config.toml
model = "sound classifier"
dataset = "acted Russian speech (Dusha)"
targets = ["emotion"]
activation = "gelu"
num_experts = 4
experts_per_token = 2
label_smoothing = 0.1
ema_decay = 0.99
lr_schedule = "wsd"
Rows from block 5 of a small sound classifier, named by matrix and row number. Rows with one number within an expert belong to one neuron, the router's apart. Each number is 128 + 24 x the weight over its row's rms, rounded and kept within 0 to 255. All counts start at 0.
Before each expert's rows are labels from the 100 clips, of 14976, where the router gives the expert most weight on average: "top examples" is what is common among them. Only what is clearly more common there than usual is listed. The data: acted Russian speech (Dusha). In brackets: how many of the 100, against the usual share in percent.
# router: router (model.blocks.5.mlp.router.weight, 4x192), inputs 96-191
# up: expert up (model.blocks.5.mlp.up, 4x48x192), inputs 96-191
# down: expert down (model.blocks.5.mlp.down, 4x192x48, transposed), outputs 96-191

# expert 2
top examples: emotion: sad (64 vs 27.8)
router.2 [ 97 141 146 121 129 170 136  95  85 133 151 150 131 117 158 137 145 177  92 119 187 122 147 149 160 116 129 145 134 133  99 168 140 111  94 143 112 156 129 121 138 108 106 117  98 106 121 124 116  74 157 106 138 156 114 126 116 129 130 118 143 148  96  75 129 134 133 117 133 127 154 163 126 136  87 171 114 128 123 127 165 150 112 134 112  96  93 114 142 126 120 128 158 125  99 124]
up.22 [135 102 123 144 185 158 108  88 152 110 144 145 157 151 130 132 108 143 139 174 130 129 100 186 150 149  98 131 155 113 120 107 127 142 160 128 151  84 184 123 172 139 158 157 138 103 145 153 109 140 132 100 154 123  70 112 152 166 117 129 147 169 110 148 132 102 147 122 139 135 118 107 137 158 139 107 121 141 150 125  98 145  95 143 117  97 144 158  82 133 104 134 174 111 131 129]
down.22 [136 123 127 122 151 121 142 107 125 118 134 127 125 150 136 104 112 162  99 172 143 109 126 148 130 137 112 128 139 142 165 142  96 117 113 121 149 127 200 217 128 122 115 120 119 119 143 116 184 134 122 148 132 104 134 161 143 150 137 140 107  94 106 115 143 114 132  79 121 124 196 139 135 124  91 128 153 104 110 118 130 105 123 120 137  80 145 139 141 113 137 120 152 121 111 102]
up.23 [119 119 131 127 125 152 134 110 110 117 170 107 167 115 190 136 150 161 166 194 131 138 156 144 161 108 152 129 169  79  91 142 110  90 162  84 123 118 126 135 181 175 131 126 151 122 111 155 131 121 111 101  98 137 140 121 130 123  86 142 139 102 131 181 134 129 136 156 141 167 159 127 170 151  77 142 113 148 182  82 140 140 110 138  67 109 137 119 133 140 120 161 145 113 134 130]
down.23 [122 145 132 145 101 133  95 129 101 150 148 146 138 134 146 149 123 114 124 119 121 101 151 128 161 136  92 139 111  94 162 141 133 165 165 116 146 137 151 128 118 140 203  97 122 131 128 114 150 116  98 127 147 138 126 164 113 119 169 133 131 132 137 150 129 115 181 119 131  85 186 113 158 153 169 139 140 124 130 145  91 149 127 106 149 121 140 104 136 114 148 116 150 139  89 144]
up.24 [137 110 125 135 174 159 104  88 150 106 138 155 155 152 132 137 105 142 149 176 137 131 105 183 142 155  98 133 151 113 117 105 127 147 154 128 154  88 175 125 165 139 161 150 137 105 146 147 107 130 125  99 153 118  70 107 152 169 117 127 141 163 109 146 140 100 154 117 136 133 128 106 136 159 144 109 127 136 152 128  93 140  92 139 114  96 141 158  82 132 107 138 167 111 127 130]
down.24 [128 118 133 126 174 129 140 129 125 107 111 141 153 123 136 112 119 147 112 165 129 125 137 133 138 146 131 109 121 148 169 154 115 131 128 108 149 133 199 205 111 129 120 119 125 109 125 122 172 130 131 144 142 124 156 173 121 149 143 144 109 127 127 109 159 120 153  96 116 113 185 138 132 134  83 134 134 104 116 121 121  97 114 120 147  86 139 142 155 123 126 121 138 121 112  96]
up.25 [142 120 116 131 188 159 100  91 150 100 143 144 155 164 120 137 108 139 135 175 128 132 113 182 144 154  93 132 155 116 125 101 124 131 158 121 147  91 185 125 168 122 161 157 144 107 146 150 102 130 126 110 152 128  76  95 152 169 108 122 143 161 119 156 132  97 150 113 137 126 123 102 131 157 143 104 137 138 146 128 100 136  99 155 107 104 146 153  81 134 103 120 164 101 141 122]
down.25 [119 112 154 107 132 103 145 124  91 118 117 136 122 121 133 106 122 144 115 140 130 123 155 124 128 153 154 131 120 152 161 153 132 138 110 120 133 119 177 221 110 110 107 112 114 121 129 117 168 125 118 163 138  95 163 163 129 140 140 147 108 116 114 109 168 135 131  92 111 120 192 162 147 113  96 138 133 114 114 134 129  89 123 121 141  90 136 131 155 108 139 107 112 133 122 104]
up.26 [137 120 120 160 182 152 113  95 132 108 131 176 171 103  97 122 114 138 162 165 119 142 111 156 131 121 132 110 181  99 146 126 127 139 129 117 171  93 184 125 180 154 135 139 133  84 117 140 127 152 120 114 118 134 115 138 123 152 115  96 114 130 126 133 142 135 150 133 173 175 110 131 134 140 105 139 135 120 128 122 101 120 103 113 134 132 165 174 124 160 119 123 152 118 100  84]
down.26 [100 113 138 109 116 105 161 127  96 127  81 149 133 123 145 137 161 110 118 136 131 109 119 113 140 113 137 135 116 135 147 189 140 134 110 138 140 129 178 180 121 131 121 109 107 138 103  73 185 143 110 147 136 118 178 161 122  80 151 139 135 107 116 146 145 141 138 114 122 118 213 147 145 108 100 143 122 106 113 130 132  97 140 128 152 113 122 102 173 128 142 121  98 147 112 118]
up.27 [138 104 122 140 187 164 102  92 151 108 143 144 151 151 126 133 109 147 140 174 132 132 104 186 150 154  99 129 151 115 124 106 125 142 157 125 148  82 191 127 168 131 155 158 144 106 148 154 115 137 135 104 150 126  68 106 151 168 116 126 148 166 107 148 132  96 149 119 132 132 117 106 134 157 139 106 121 141 145 126 105 140 102 144 117  97 141 157  80 136 105 128 175 108 138 126]
down.27 [137 122 129 107 144 118 132 117 126 113 145 112 104 137 125 100 115 150 111 158 129 102 136 147 126 141 124 120 140 157 172 137 103 119 110 115 140 118 199 207 117 124  90 112 139 122 133 131 163 126 132 129 134 105 133 145 127 167 146 133 113  94  89 122 164 117 149  92 120 117 188 127 127 110 104 114 149 110 120 120 137  95 111 118 132  94 139 145 142 111 134 101 140 115 123  95]
up.28 [133 102 122 147 185 161 103  89 154 110 149 139 156 148 128 136 113 143 140 171 128 129 102 189 152 154 102 133 157 112 126 108 126 136 161 129 150  79 187 123 173 134 159 158 140 105 142 155 115 143 136 100 154 125  70 109 152 167 118 123 151 169 110 151 130 100 150 119 141 137 110 108 132 155 142 105 124 144 147 127 101 145  99 145 116 100 142 159  83 131 103 130 175 115 135 128]
down.28 [138 123 121 109 153 117 127 114 131 130 151 109 119 132 129  89 102 152 115 149 135 111 141 160 120 144 111 134 143 130 181 133  93 139 110 122 135 122 186 211 115 122 117 104 123 119 128 113 169 130 106 125 144 117 138 156 136 147 134 121 109  87 119 110 161 111 155  83 113 123 195 134 135 126 116 126 146  99 108 115 117  84 114  98 122  88 154 132 136 106 148 101 148 128 134 112]
up.29 [136 106 118 142 195 161 101  92 154 111 146 142 150 151 126 132 108 144 137 176 129 131 104 187 151 153  98 125 151 117 126 106 125 141 160 127 148  86 195 121 168 133 152 159 142 105 146 156 109 140 135 102 151 124  70 109 151 169 117 125 151 164 109 150 130  96 147 117 135 136 114 107 134 154 140 108 124 142 145 127 107 141 101 143 114  99 142 157  81 137 107 127 173 109 137 123]
down.29 [131 119 126  97 139 127 136 112 132 113 140 124  96 136 126  88  93 147 116 167 131 112 135 144 131 136 130 131 153 155 187 134  98 124 109 110 149 123 195 204 120 122  96 111 136 116 128 128 173 125 125 136 138 106 143 150 146 163 145 125 106  91  91 125 156 120 148  86 111 124 197 122 128 118 115 127 148 114 122 136 131  89 109 123 140 102 151 125 144 110 135 114 140 114 132 100]
up.30 [141 110 114 147 211 166  92 104 159 107 151 130 143 150 114 124 107 140 136 173 116 136 113 181 145 155  99 114 150 119 134 103 115 134 158 127 140  93 212 112 171 122 146 162 149 111 143 162 109 146 135 106 140 132  74 108 145 175 110 122 147 154 116 157 125  99 140 116 135 137 103 107 124 149 133 109 130 146 141 124 120 136 106 146 116 115 146 162  82 145 110 118 168 106 147 115]
down.30 [159 113 133 108 118  95 123 117 128 116 127 128  84 139 128 102 100 114 118 146 140 109 122 159 104 135 122 128 167 143 168 125 104 111  91 136 152 118 186 200 139 123  78 107 132 117 136 119 176 159 131 137 112  97 162 142 145 148 154 120 105  75  82 129 142 134 140  94 106 140 176 136 128 101 103 125 154 119 133 135 144  80 116 113 137 100 150 119 139 122 139  95 131 131 113 115]
up.31 [138 105 124 141 182 159 104  87 151 110 145 142 160 153 121 133 111 146 141 173 133 128 100 185 148 152  99 134 157 110 121 106 123 142 161 129 149  83 182 124 168 131 157 157 138 104 144 150 113 138 129  99 153 120  64 110 154 163 116 127 148 167 113 148 132  99 148 114 137 138 119 104 130 152 140 109 125 142 149 127 101 143  98 144 118  97 139 154  79 135 105 133 174 112 133 128]
down.31 [126 130 132 112 151 122 142 117 136 115 137 126 130 135 132  90 111 155 117 145 143 121 133 147 134 145 119 120 145 148 159 142  99 123 128 116 142 127 185 210 114 126 100 114 129 120 144 135 179 131 126 135 129 113 145 135 123 148 146 131 104  92 105 111 160 124 145  76 112 117 201 154 130 114  90 140 141 110 113 113 126  89 109 113 136  91 161 135 155 110 138 123 130 115 123  94]
up.32 [138 108 125 136 176 160 104  89 152 111 141 153 158 153 126 132 109 145 147 178 136 129 106 182 145 151  94 138 150 115 120 106 129 145 160 128 153  85 179 129 163 129 159 154 137 108 145 151 110 133 126 102 156 119  62 113 154 167 118 128 143 166 112 146 136 100 152 114 136 128 128 106 129 159 145 108 127 134 148 127 101 137  97 141 114  97 141 158  77 136 100 138 170 114 128 130]
down.32 [130 117 127 131 165 122 129 127 120 114 130 143 124 133 134 106 107 164 111 157 146 114 128 134 124 149 130 117 130 152 169 153 115 141 136 106 148 122 184 218 106 125 117 117 129  98 143 131 182 129 125 135 144 113 153 154 117 157 144 133 105 112 120 102 160 119 135  73 112 124 191 144 132 136  89 123 144 117 111 122 126  95 118 131 134  80 154 141 148 122 124 122 135 121 118  94]

# expert 3
top examples: emotion: angry (44 vs 18.4)
router.3 [132 117 127 118 129 129 149 148 154 135  81 141 125 128  95 121 119  95 187 132 110 125 119 113  94 121 134 128 130 135 170 123 115 161 123 105 149  95 128 152  77 137 125 113 139 180 130 101 181 179 116 129 121 136 160 175 152 104 135 137 103  98 136 172 146 134 113 157 144 116 161 121 138  94 158  90 135  74 169 134 114  88 140 102 163 159 125 125 142 141 160 128 136 136 145 130]
up.22 [ 96  99 154 145 132 146 128  98  95 110 139 125 112  87 138 170 135 125 162 145 139 108 133 118 107 125 139 129 118  72 101 134 167 172 128 127 161  90 138 139 133 168 129  95 113 123 130 156 113 147 105 122 149 124 120 118 149 112 137  91 152 131 105 118 118 165 193 132 157 131 139 127 149 171 139 106  75 133 159 135 115 161  96 109 139 109  88 111 111 112 145 161 145 134 121 140]
down.22 [154 169  93 123 102 127 107 146 171 127 156 131 161 129  88 100  81 104 135 152 111 148  92 130 125 158 100 101 145 165 187  93 117 106 132  89 146 124 113 137  97  75 114 151 179  93 123 141 160 142 129 145 139 152 117 149 130 140 128 121 100 130 112 114 162 130 142 113 119 125 143  93 105 121 136 129 159 128  91 135 144 132 137 149 120 132 162 199 104 169  91  84 145 129 107  96]
up.23 [131 131 139 124 129 170 135 150 125 108 125 138 136 127  91 105 124  87 164 135 132 118 141 118 140 159 117  81 119  99 148 123 110 129 143 162 154 157 131 109 141 162  96 125  98  93 158 159 137 142 143 121 152 125 130 108 131  88 146 121 142 171 172 105 115 127 196 101 146  70 139 138  90 140 118 115 122 133 154 118 144 163 120 166 165 123  98 144 122 144 130  89 143 132 112 133]
down.23 [110 135 147  97  61 133 119 127 137 131 163 137 146  99 119 121 121 146 138 137 130 130 121 121 112 112 132 119  88 172 124 115 151  99 131 105 116  97 144 150 113  96 135 111 141 144 165 143  85 115 117 135 140 131 122 179 146 123 116 126 139 157 125 107 157 144 129 133  95  96 116 132  67 153 158 102 142  89  57 141 141 144 128 169 111 155 123 128 125 200 120 117 129 135 162 116]
up.24 [109 117 143 146 140 120  96 151 130 119 119 169 152 115 164 145 122 117 108 170 101 126 111 126 158 161 121 114 167  97 135 123 129 146 170 120 136 160 135 123 122 177 149 162 134 104 122  98 171 150 112 114 129 140 159 149 113 110 177 136 143 171 120 162 119 137 137 168 153 140 105 131 148 173 145 110  99 105 134 119  92 181 119 121 134 121 100 151 129 146  89 191 117 104  82  95]
down.24 [119 133 144 135  89 149 138 124 166 131 172  94 131 118 113 139 110 166 110 117 135 141 193 122  88 107  92 122  92 153 124  99 138 125 131 108 132 112 143 169  59  85 144 115 135 129 126 114 150 135  93 133 133 118 128 136 157 113 107 145 129  78 169  65 150 141 159 125 132 101 148  84 117 131 104 104 143 125 104 146 139 144 133 133 124 131 170 119 101 133 182 128 139 123 118  94]
up.25 [107 128 131 124 188 196 123 106 111  89 134 120 127 120 133 164 139 128 151 161 128 157 127 148 132 165 149 135 137 122 116 138 140 179 115  89 158 109 189 122 154 149 121 136 153  76  99 136 113 104 171 129 144 121 111 100 112 160 125 140 113 156 115 137 145 121 143 101 164 131  90 142 168 134 115 153 134 154 130 142 116 100 119 107 107 101 154 152 128  99 107 126 143 108 126 111]
down.25 [147 145 137 143  92 137 105 146 150 149 181 145 129 141 140 111 130 142 136 155 116 130 146 156 129 149 129 117 165 143 116  89 139 115 139 158 103 116 181  89 124  98 141 131 148 153 156 173  74 123 152 111 144 120  97 125 150 165  94 126 151 170 139 118 101 116 128 170  97 148  81 104  98 151 184 105 124 137 155 114 150 156 109 136 128 139 135 129 107 133 117 133 159 125 189 128]
up.26 [130 133 129 117 193 186 138 126 122 111 121 134 130 156 134 134 145 132 126 156 129 169 103 163 156 166 137 138 147 128 114 136 142 142 102 117 122 130 183 153 149 106 129 162 144  87 125 134 131  80 164 149 130 126 103 101 107 144  98 161 111 155 103 139 157  97 121  94 133 148  94 157 135 117 118 170 130 123 107 118 129  46 139 104 122 100 134 165 129 121  94 105 133 112 150  92]
down.26 [131 137 125 117  82 120 101 132 147 119 130 121 165 154 139 139 119 130 116  80 143 123 163 121  97  93 126 136 135 106  91  92 126 151 147 177 123 140  95  91 145 157 144 132 118 156 140 173  86 118 129 110 115 130  66 133 122 147 132 140 152 141 140 117  97 118 100 172 128 130 103 124 133 141 163  92 137 148 161 121 130 173 120 120 127 138 103 110  94 139 173 173 167 141 128 152]
up.27 [109 129 120 132 195 188 134 116 118  98 129 110 131 123 142 144 139 132 139 157 120 152 114 154 132 175 149 128 145 119 131 140 135 151 119  91 139 111 196 133 162 128 125 154 159  89  96 153 118 110 172 136 136 120 116 101 105 165  96 142 115 145 111 134 152 114 132  95 151 158 108 133 154 136 106 159 136 176 134 144 126  87 119 113 111 107 150 163 133 119  96 111 139  98 154 112]
down.27 [145 139 126 135  94 151 110 150 148 156 161 135 117 142 141 134 116 133 133 131 134 131 148 161 138 129 136 101 140 141 103  81 123 114 148 163  85 129 174 106 118 123 141 142 139 152 174 165  83 123 132 119 111 114  90 117 127 167  84 148 139 152 118 138 105 122 107 177 108 151  77 105 105 157 173  99 132 164 142 107 156 142 151 135 120 129 113 130 126 138 129 130 149 114 199 127]
up.28 [111 123 136 150 199 195 115 100 116  91 130 130 141 114 148 158 156 143 145 150 126 162 124 143 129 154 144 129 145 104  99 140 135 177 142 132 154 110 199  93 159 151 156 139 140  95 100 143 113 132 134 116 143 118  95 109 112 172 128 138 133 166 122 145 135 129 152 131 165 138  84 136 155 143 113 136 133 159 131 148 109 127 106 109 105 106 148 141 118 116  98 167 170 102 118 120]
down.28 [151 151 139 113 113 155 102 148 165 126 184 136 137 137 158 118 115 133 118 158 131 143 157 133 120 148 118 114 147 154 121  70 116 118 143 138 101 125 175  91 137 110 154 135 167 143 157 176  95 109 144 103 108 110  86 120 131 169  95 131 127 159 145 122 115 117 142 178 118 145  61  91  92 162 156  95 140 154 141  98 144 144 122 134 100 150 117 143 116 144 122 134 160 118 193 119]
up.29 [114 129 118 148 205 153 135 138 113 133 110 136 141 144 132 138 163 132 101 144 115 174 116 169 180 167 156 108 143 155 124 153 110 125 124 138 130 139 207 126 145 113 121 173 175 103 120 141 126 106 171 127 134 133 116 100  89 176 101 174 119 164 122 113 137  93 125 111 121 132 103 153 129 122  96 158 121 149 131 121 118 112 152 143 121 130 143 171 137 108  98 110 127 104 151 116]
down.29 [162 143 108 109 102 160 107 155 156 137 178 122 131 160 145 101  89 140  96 145 116 149 139 163 136 150 114  93 138 148 143  75 104 120 140 122  97 141 148 106 133  79 135 160 180 118 149 177 118 111 141 119 108 130 109 145 105 173  97 154 125 151 137 146 143 107 146 152 106 112  99  95  83 143 147 123 145 168 107 100 148 142 125 134 103 155 130 161 115 150 111 120 163 109 170  94]
up.30 [115 122 128 128 179 169 135 103 116 111 128 135 124 134 127 136 133 130 145 160 143 150  94 159 144 166 146 136 160 123 125 149 153 135 112  94 146 108 178 139 156 113 117 145 157  73  95 140 139  95 179 132 140 121 114 101 110 152 101 147 109 154  91 132 160 117 136  85 147 165 104 144 138 124 120 172 136 145 119 128 126  72 125 112 102  94 153 177 139 121  92  91 141 111 145 111]
down.30 [137 148 113 133  97 126  96 136 146 132 148 128 135 132 142 127 123 135 115 100 124 125 151 130 125 124 133 124 164 125  85 104 126 130 156 171 117 126 109  79 138 133 166 142 137 154 161 171  77 124 117 122 119 124  85 138 128 186 124 129 157 143 162 143  80 121 119 201 130 160 103 102 118 142 156  84 130 138 161 121 132 161 131 140 133 138 125 120 109 136 163 152 155 121 148 137]
up.31 [120 110 137 154 151 148  91 117 125 118 139 127 133 107 117 137 121 129 168 184 111 121 113 145 133 133 131 103 151  46 100 128 141 176 159 125 141 115 155 102 193 181 153 147 117 139 146 167 102 158  73 128 104 128 103 113 126 116 120 108 158 135 113 181 121 140 154 151 143 159 105 116 131 168 141 111  96 145 170 134  92 158 103 123 153 121 109 132 110 177 129 163 133 131 133 118]
down.31 [134 174 109 102  84 169 139 154 180 135 183  94 148 123 114 113  74 127 151 134 130 130 132 134 107 150 118 110 115 161 170  89 143 109 138 102 127 118 130 144  76  52 120 138 158 115 129 124 163 126 107 130 154 141 147 121 150 130 131 136 107 104 109 103 162 148 170 125  95 119 138 105 117 124 139 115 135 125  68 118 143 135 132 141 113 154 181 160 109 154 130  90 123 119 121  99]
up.32 [117 125 144 121 202 166  96 118 124  96 104 145 147 123 147 152 139 117 121 163 131 148 124 139 149 160 133 150 161 116 110 135 162 120 129 150 145 127 201 131 118 102 117 157 137  79 104 116 151 107 167 136 158 123  93  99 121 152 107 141 127 191  98 138 146 121 107 107 159 127 107 135 142 132 125 135 117  97 113 120 159  59 113 110 130  92 131 170 105 108  91 134 145 108 137  86]
down.32 [151 140 146 127  84 138 112 149 153 130 156 134 141 141 113 141 112 140 124  94 147 128 162 146  99 126 122 121 112 132 122  79 121 123 138 162  98 129 230  99 151 110 189 115 125 151 171 186  71 115 119 121  98 115 105 142 121 145  91 151 150 125 155 106 108 115 114 164 110 117 116  97 116 137 148  97 119 150 149 117 162 160 131 146 135 135  93 124 130 146 147 127 165 108 170 127]

# expert 0
top examples: emotion: angry (42 vs 18.4)
router.0 [139 133 139 132 127  44 125  86 140 143 141 124  92 129 121 136 110  93 180 140 132 122 120 133 116 139 129 139 138 124 121 114 129  78 130 170 121 107 122 102 137 157 126 123 151 147 145 106 107 100  87 149  86 100 141  95 149  77 144 128 127 120 120  99  97 143 105 127 159  93  87  81 126 139 140  75 115 130 135 129 141 161 106 161 133 117 113 119  79 115 118 136  73 154 154 149]
up.22 [133 132 115 147 216 145  77 126 157  98 138 145 156 143 107 122 120 107 134 172  96 135 118 156 143 174 117 106 159 136 151 106 115 114 165 148 139 118 213  99 154  91 142 158 170 129 133 148 132 149 122 123 136 139  93 119 119 186 114 128 134 159 125 180 118 106 133 137 139 134 112 109 123 148 135 109 141 130 141 127 121 130 110 141 134 150 146 174 106 158  88 120 143 123 157  95]
down.22 [110  75 169 133 130 124 115 126 121 129 170 103 139 117  97 125 153 139  69 137 118 106 186 154 126  85  96 136 153 138 121 131 146 103 113 152 125 115 235 141 154 122 133  94 111 144 161 159 137 129 105 110 148  82  95 114 165 111 101  99 146 112 148 104 117 156 116 125 124 132 139 114  83 123  96 104 119 138 114 114 141 108 109 137 127 137 132 105  93 106 145 155 181 136 147 110]
up.23 [147 120 105 177 154 150 119 137 137 162 144 155 151 162  84 103 123 109 141 161 109 126  85 186 184 123 118 110 151  94 137 118  92 144 164 121 134 139 157  80 169 156 157 191 136 135 158 154 109 147  94 110 116 140  94 129 112 152 131 144 139 153 140 168 105  73 120 152 113 161 121 109 115 147 147 111 122 135 140 121 106 135 134 127 125 140 141 141 106 150 120 116 138  93 115 107]
down.23 [103  94 182 138 145 112 142 116 122 129 148  96 127  80 122 146 149 100 129 113 132 121 148 112 112 109 130 164 146 121 121 165 161  92  97 119 154  97 202 141 147  90 116  84 109 108  99 120 150 147 157 130 157  99 154 105 148  96 129 103 111 114 142 115 124 171 114 102 151 141 102 154 141  82  91 141 119 122 115 156 119  99 118 107 148 113 156 116 136 116 144  99 132 171 133 147]
up.24 [136 128 106 155 200 142  85 128 165 113 153 139 167 148 102 121 109 114 128 159 100 128 107 155 138 154 112 113 143 117 138  99 109 120 182 135 137 115 196  82 159 111 168 177 161 137 152 158 110 155 107 117 135 146  92 115 128 179 120 128 156 162 127 175 108 100 141 134 130 138 114  98 110 156 156  95 129 145 145 125 112 135 117 144 132 144 148 146  93 158 103 126 148 120 138 109]
down.24 [ 89  86 175 159 130 108 141 124 109 146 178 129 141 102 101 153 145 116  94 108 136  85 156 131 134 102 109 127 132 123 107 131 168  98 129 160  86 119 214 149 149 109 129 101  98 132 170 168 112 135 113 132 126  94 119 124 171  94 108 123 164 135 160  79 120 152 110 149 142 145 127 134  78  95  97 105 119 149 133 123 153 110 108 156 151 137 136  86 115 136 155 160 133 143 162 136]
up.25 [144 122 109 176 144 150 110 140 134 150 130 164 146 164  80  98 122 122 141 184 110 135  87 175 177 127 119  97 144  86 122 123  91 169 157 120 130 144 142  88 167 161 149 182 144 146 154 149 106 147  84 116 115 142 102 133 107 150 137 146 153 150 132 163 111  78 121 150 108 159 125 114 117 142 131 108 117 114 136 112 124 145 139 152 130 124 131 156 107 155 117 130 136  67 114 106]
down.25 [109 100 152 133 130 112 125 116 113 115 144  96 146  89 115 153 154 101 128  92 116 123 168  89 104 111 133 167 132 122 145 160 156  96  99 133 148 105 153 139 121  75 108  85 106 108  91 102 143 137 176 128 159 112 165 130 144  99 133 108 108 113 151 110 138 169 116  99 176 132 115 142 147  85 115 152 132 107 116 165 131  92 117 115 147 120 139  97 154  88 166 106 130 167 134 154]
up.26 [128 106 142 162 164  84 107 121 148 131 116 153 142 121 114 129 123 111 142 160 110 118  92 133 138 113 111 123 142 110 106 133 135 105 142 160 143  91 168  97 118  94 121 133 121 161 132 122 135 142 114 125 111 131 102 132 158 125 165 116 159 126 114 195 107 141 111 183 113 173 129 103 107 160 142 100 134 130 184 144 138 138 112 121 146 169 116 119 105 200  96 136 141 159 124 127]
down.26 [127 130 115 129 131 196 144 126 115 119 155 102 141 128 143 111 129 168  85 144 128 139 143 146 140 151 111  99 102 148 129 121 123 194  82 113 136 132 110 186  97 132 139 130 161 118 129 111 183 127 119 120 128 147  97 114 124 133 103 127 124 136  90  97 159 133 181  81  95  89 157 140 123 154 116 124 119 159  98 115 133 117 145 118  89  99 123 138 107  66 130 134 152 100 131 108]
up.27 [142 112 112 155 183 165  93 117 157 111 139 137 130 137  92 112 108 110 122 184 114 116 120 172 142 171 108 110 180 111 156  91 111 144 153 135 148 114 181 103 181 115 142 168 161 115 143 169 123 142 119 129 134 147  80 114 135 181 111 113 135 139 116 151 126 107 141 116 131 161 117 106 137 139 122 120 137 143 139 133 110 121 103 138 133 112 156 180  87 155 109 108 164 101 150 120]
down.27 [101  94 162 144 153 107 127 125 103 124 138 114 147 129 154 145 155 139  67  87 133 100 186 134 132 103 105 163 124 116 110 154 142 145 122 158 108 117 189 189  92 134 157 100  99 141 155 130 140 139 107  99 145 108 117 140 165  98 120 128 146 115 144  69 124 133 136 141 124 131 173 147 102 149  97  99 108 114 147 126 128 160 121 142 163 105  89  92 112  93 163 159 146 131 157 154]
up.28 [152 115 116 147 174 166 103 139 150 123 149 124 120 151 101 105  95 147 113 195 122 126 132 169 147 151 108  94 155 107 122  87  88 163 137 144 117 140 169 110 166 114 152 181 144 135 171 169 111 127  84 133  98 133  89 113 126 157 115 120 139 100 110 160 140  94 128 131 105 161 131 103 106 148 109 101 138 129 133 136 127 115 129 128 139  97 138 160  94 162 114 142 139  96 149  93]
down.28 [116 100 156 124 119 115 153 101 107 114 117 126 137 116 157 165 147 140  83  97 148 110 189 122 126 100 118 178 130 114 110 161 145 154 110 152 132 112 139 187  92 159 153  88  91 135 117 111 129 129 119 109 171  91 129 128 157  96 136 125 138 119 125  61 129 144 114 126 148 112 160 147 140 143 111 116 115  95 150 133 105 153 113 124 145 100  97  95 119  73 171 169 139 152 148 175]
up.29 [138 112 115 176 165 159 104 136 144 140 141 156 144 157  87 108 127  93 129 188 119 126  96 170 164 161 124 108 185 117 152 111 105 132 166 136 149 132 165  89 179 142 144 186 161 123 140 155 132 140 106 129 125 133  86 134 119 182 123 136 132 149 130 179 120  90 133 131 120 153 125 108 143 135 138 125 124 149 145 121  98 115 116 133 134 125 163 170 101 143 100 113 151 102 124  98]
down.29 [ 89  88 172 136 170 103 125 119  98 132 141 120 152  85 139 140 140 123  81 123 123 102 150 101 124 103 108 148 112 102 108 153 146 117 134 159 103 104 227 190 127 130 144 108 108 135 137 148 118 162 116 114 148 107 133 142 152 100 146 103 128 118 134  90 119 162 135 138 123 145 160 112 100 130 104 108 113 128 157 148 107 129 118 129 166 107 110  99 119 105 149 158 133 159 149 144]
up.30 [148 113 112 178 162 142 103 128 142 147 134 155 139 157 101 101 125  97 136 183 112 128  93 174 177 148 129 109 177 111 150 117 104 140 169 135 146 133 162  86 167 142 147 189 157 115 144 155 124 138 101 121 123 137  87 133 115 178 127 138 134 160 134 182 114  80 126 146 121 162 120 109 133 153 145 123 124 147 147 123 101 121 114 124 135 138 155 166 108 150  92 112 143  96 120  97]
down.30 [ 95  88 168 147 148  98 132 121 106 129 147 127 144  71 125 157 142 120 109 123 127 101 145 100 130 107 122 156 148 110 118 152 166 105 128 149 118  93 230 163 139 127 136  85 101 128 132 151 120 165 133 116 161 110 139 135 171  93 141  99 135 130 136  90 101 174 122 141 154 153 142 128 117 133 109 106 110 127 147 145 113 136 116 119 169 114 116 107 126 107 140 138 147 162 134 156]
up.31 [133 127 106 165 168 140  95 129 145 143 145 155 142 162  89 106 118 118 149 185 107 140  97 174 166 152 120 116 148 105 126 113 105 157 163 128 135 133 166  94 160 144 161 183 157 129 152 155 100 144 104 113 118 146  77 110 115 183 115 138 150 154 111 172 109  85 123 139 112 162 117  97 123 158 146 107 116 135 155 117 122 122 137 130 133 121 128 142  95 153  93 126 139  97 144 102]
down.31 [111 104 142 147 121 151 137 116 116 116 162 104 140  83 112 140 144 125 124 115 116 106 159 110 121 120 148 158 142 129 146 156 161 112  98 126 136  98 185 171 140  97 143  79 119 125 112 126 137 150 154 122 145 106 154 108 149 113 105 119 136 138 133  80 106 184 132  95 161 131 130 135 124 107 110 119 123 139 127 150 118 111 104  99 141 126 170 108 162  80 159  96 134 159 137 146]
up.32 [135 135 109 145 211 150  81 129 156  99 144 145 156 148 104 120 116 109 136 175  97 142 117 158 140 175 119 106 157 138 151 106 113 124 164 140 139 119 209 100 158  93 141 165 174 121 132 155 130 147 124 125 136 140  94 119 118 191 106 126 134 157 128 176 120 105 134 128 137 135 112 108 127 151 136 112 142 136 141 126 117 123 111 132 133 142 151 172 106 159  84 122 141 123 156  93]
down.32 [100  80 166 134 111 142 105 132 121 136 183  99 121  92 115 131 151 142 108 133 131  94 168 174 125  81  98 127 128 150 126 128 134 113 110 119 109 104 240 160 154 146 117 110 120 133 168 163 141 150 116 102 131 111  96 127 161 119 114 119 137 135 151  93 136 149 134 134 133 114 121 136  96 123  88  92 120 137 111 121 161  92 123 134 136 135 144  99  92 108 158 142 187 151 167 114]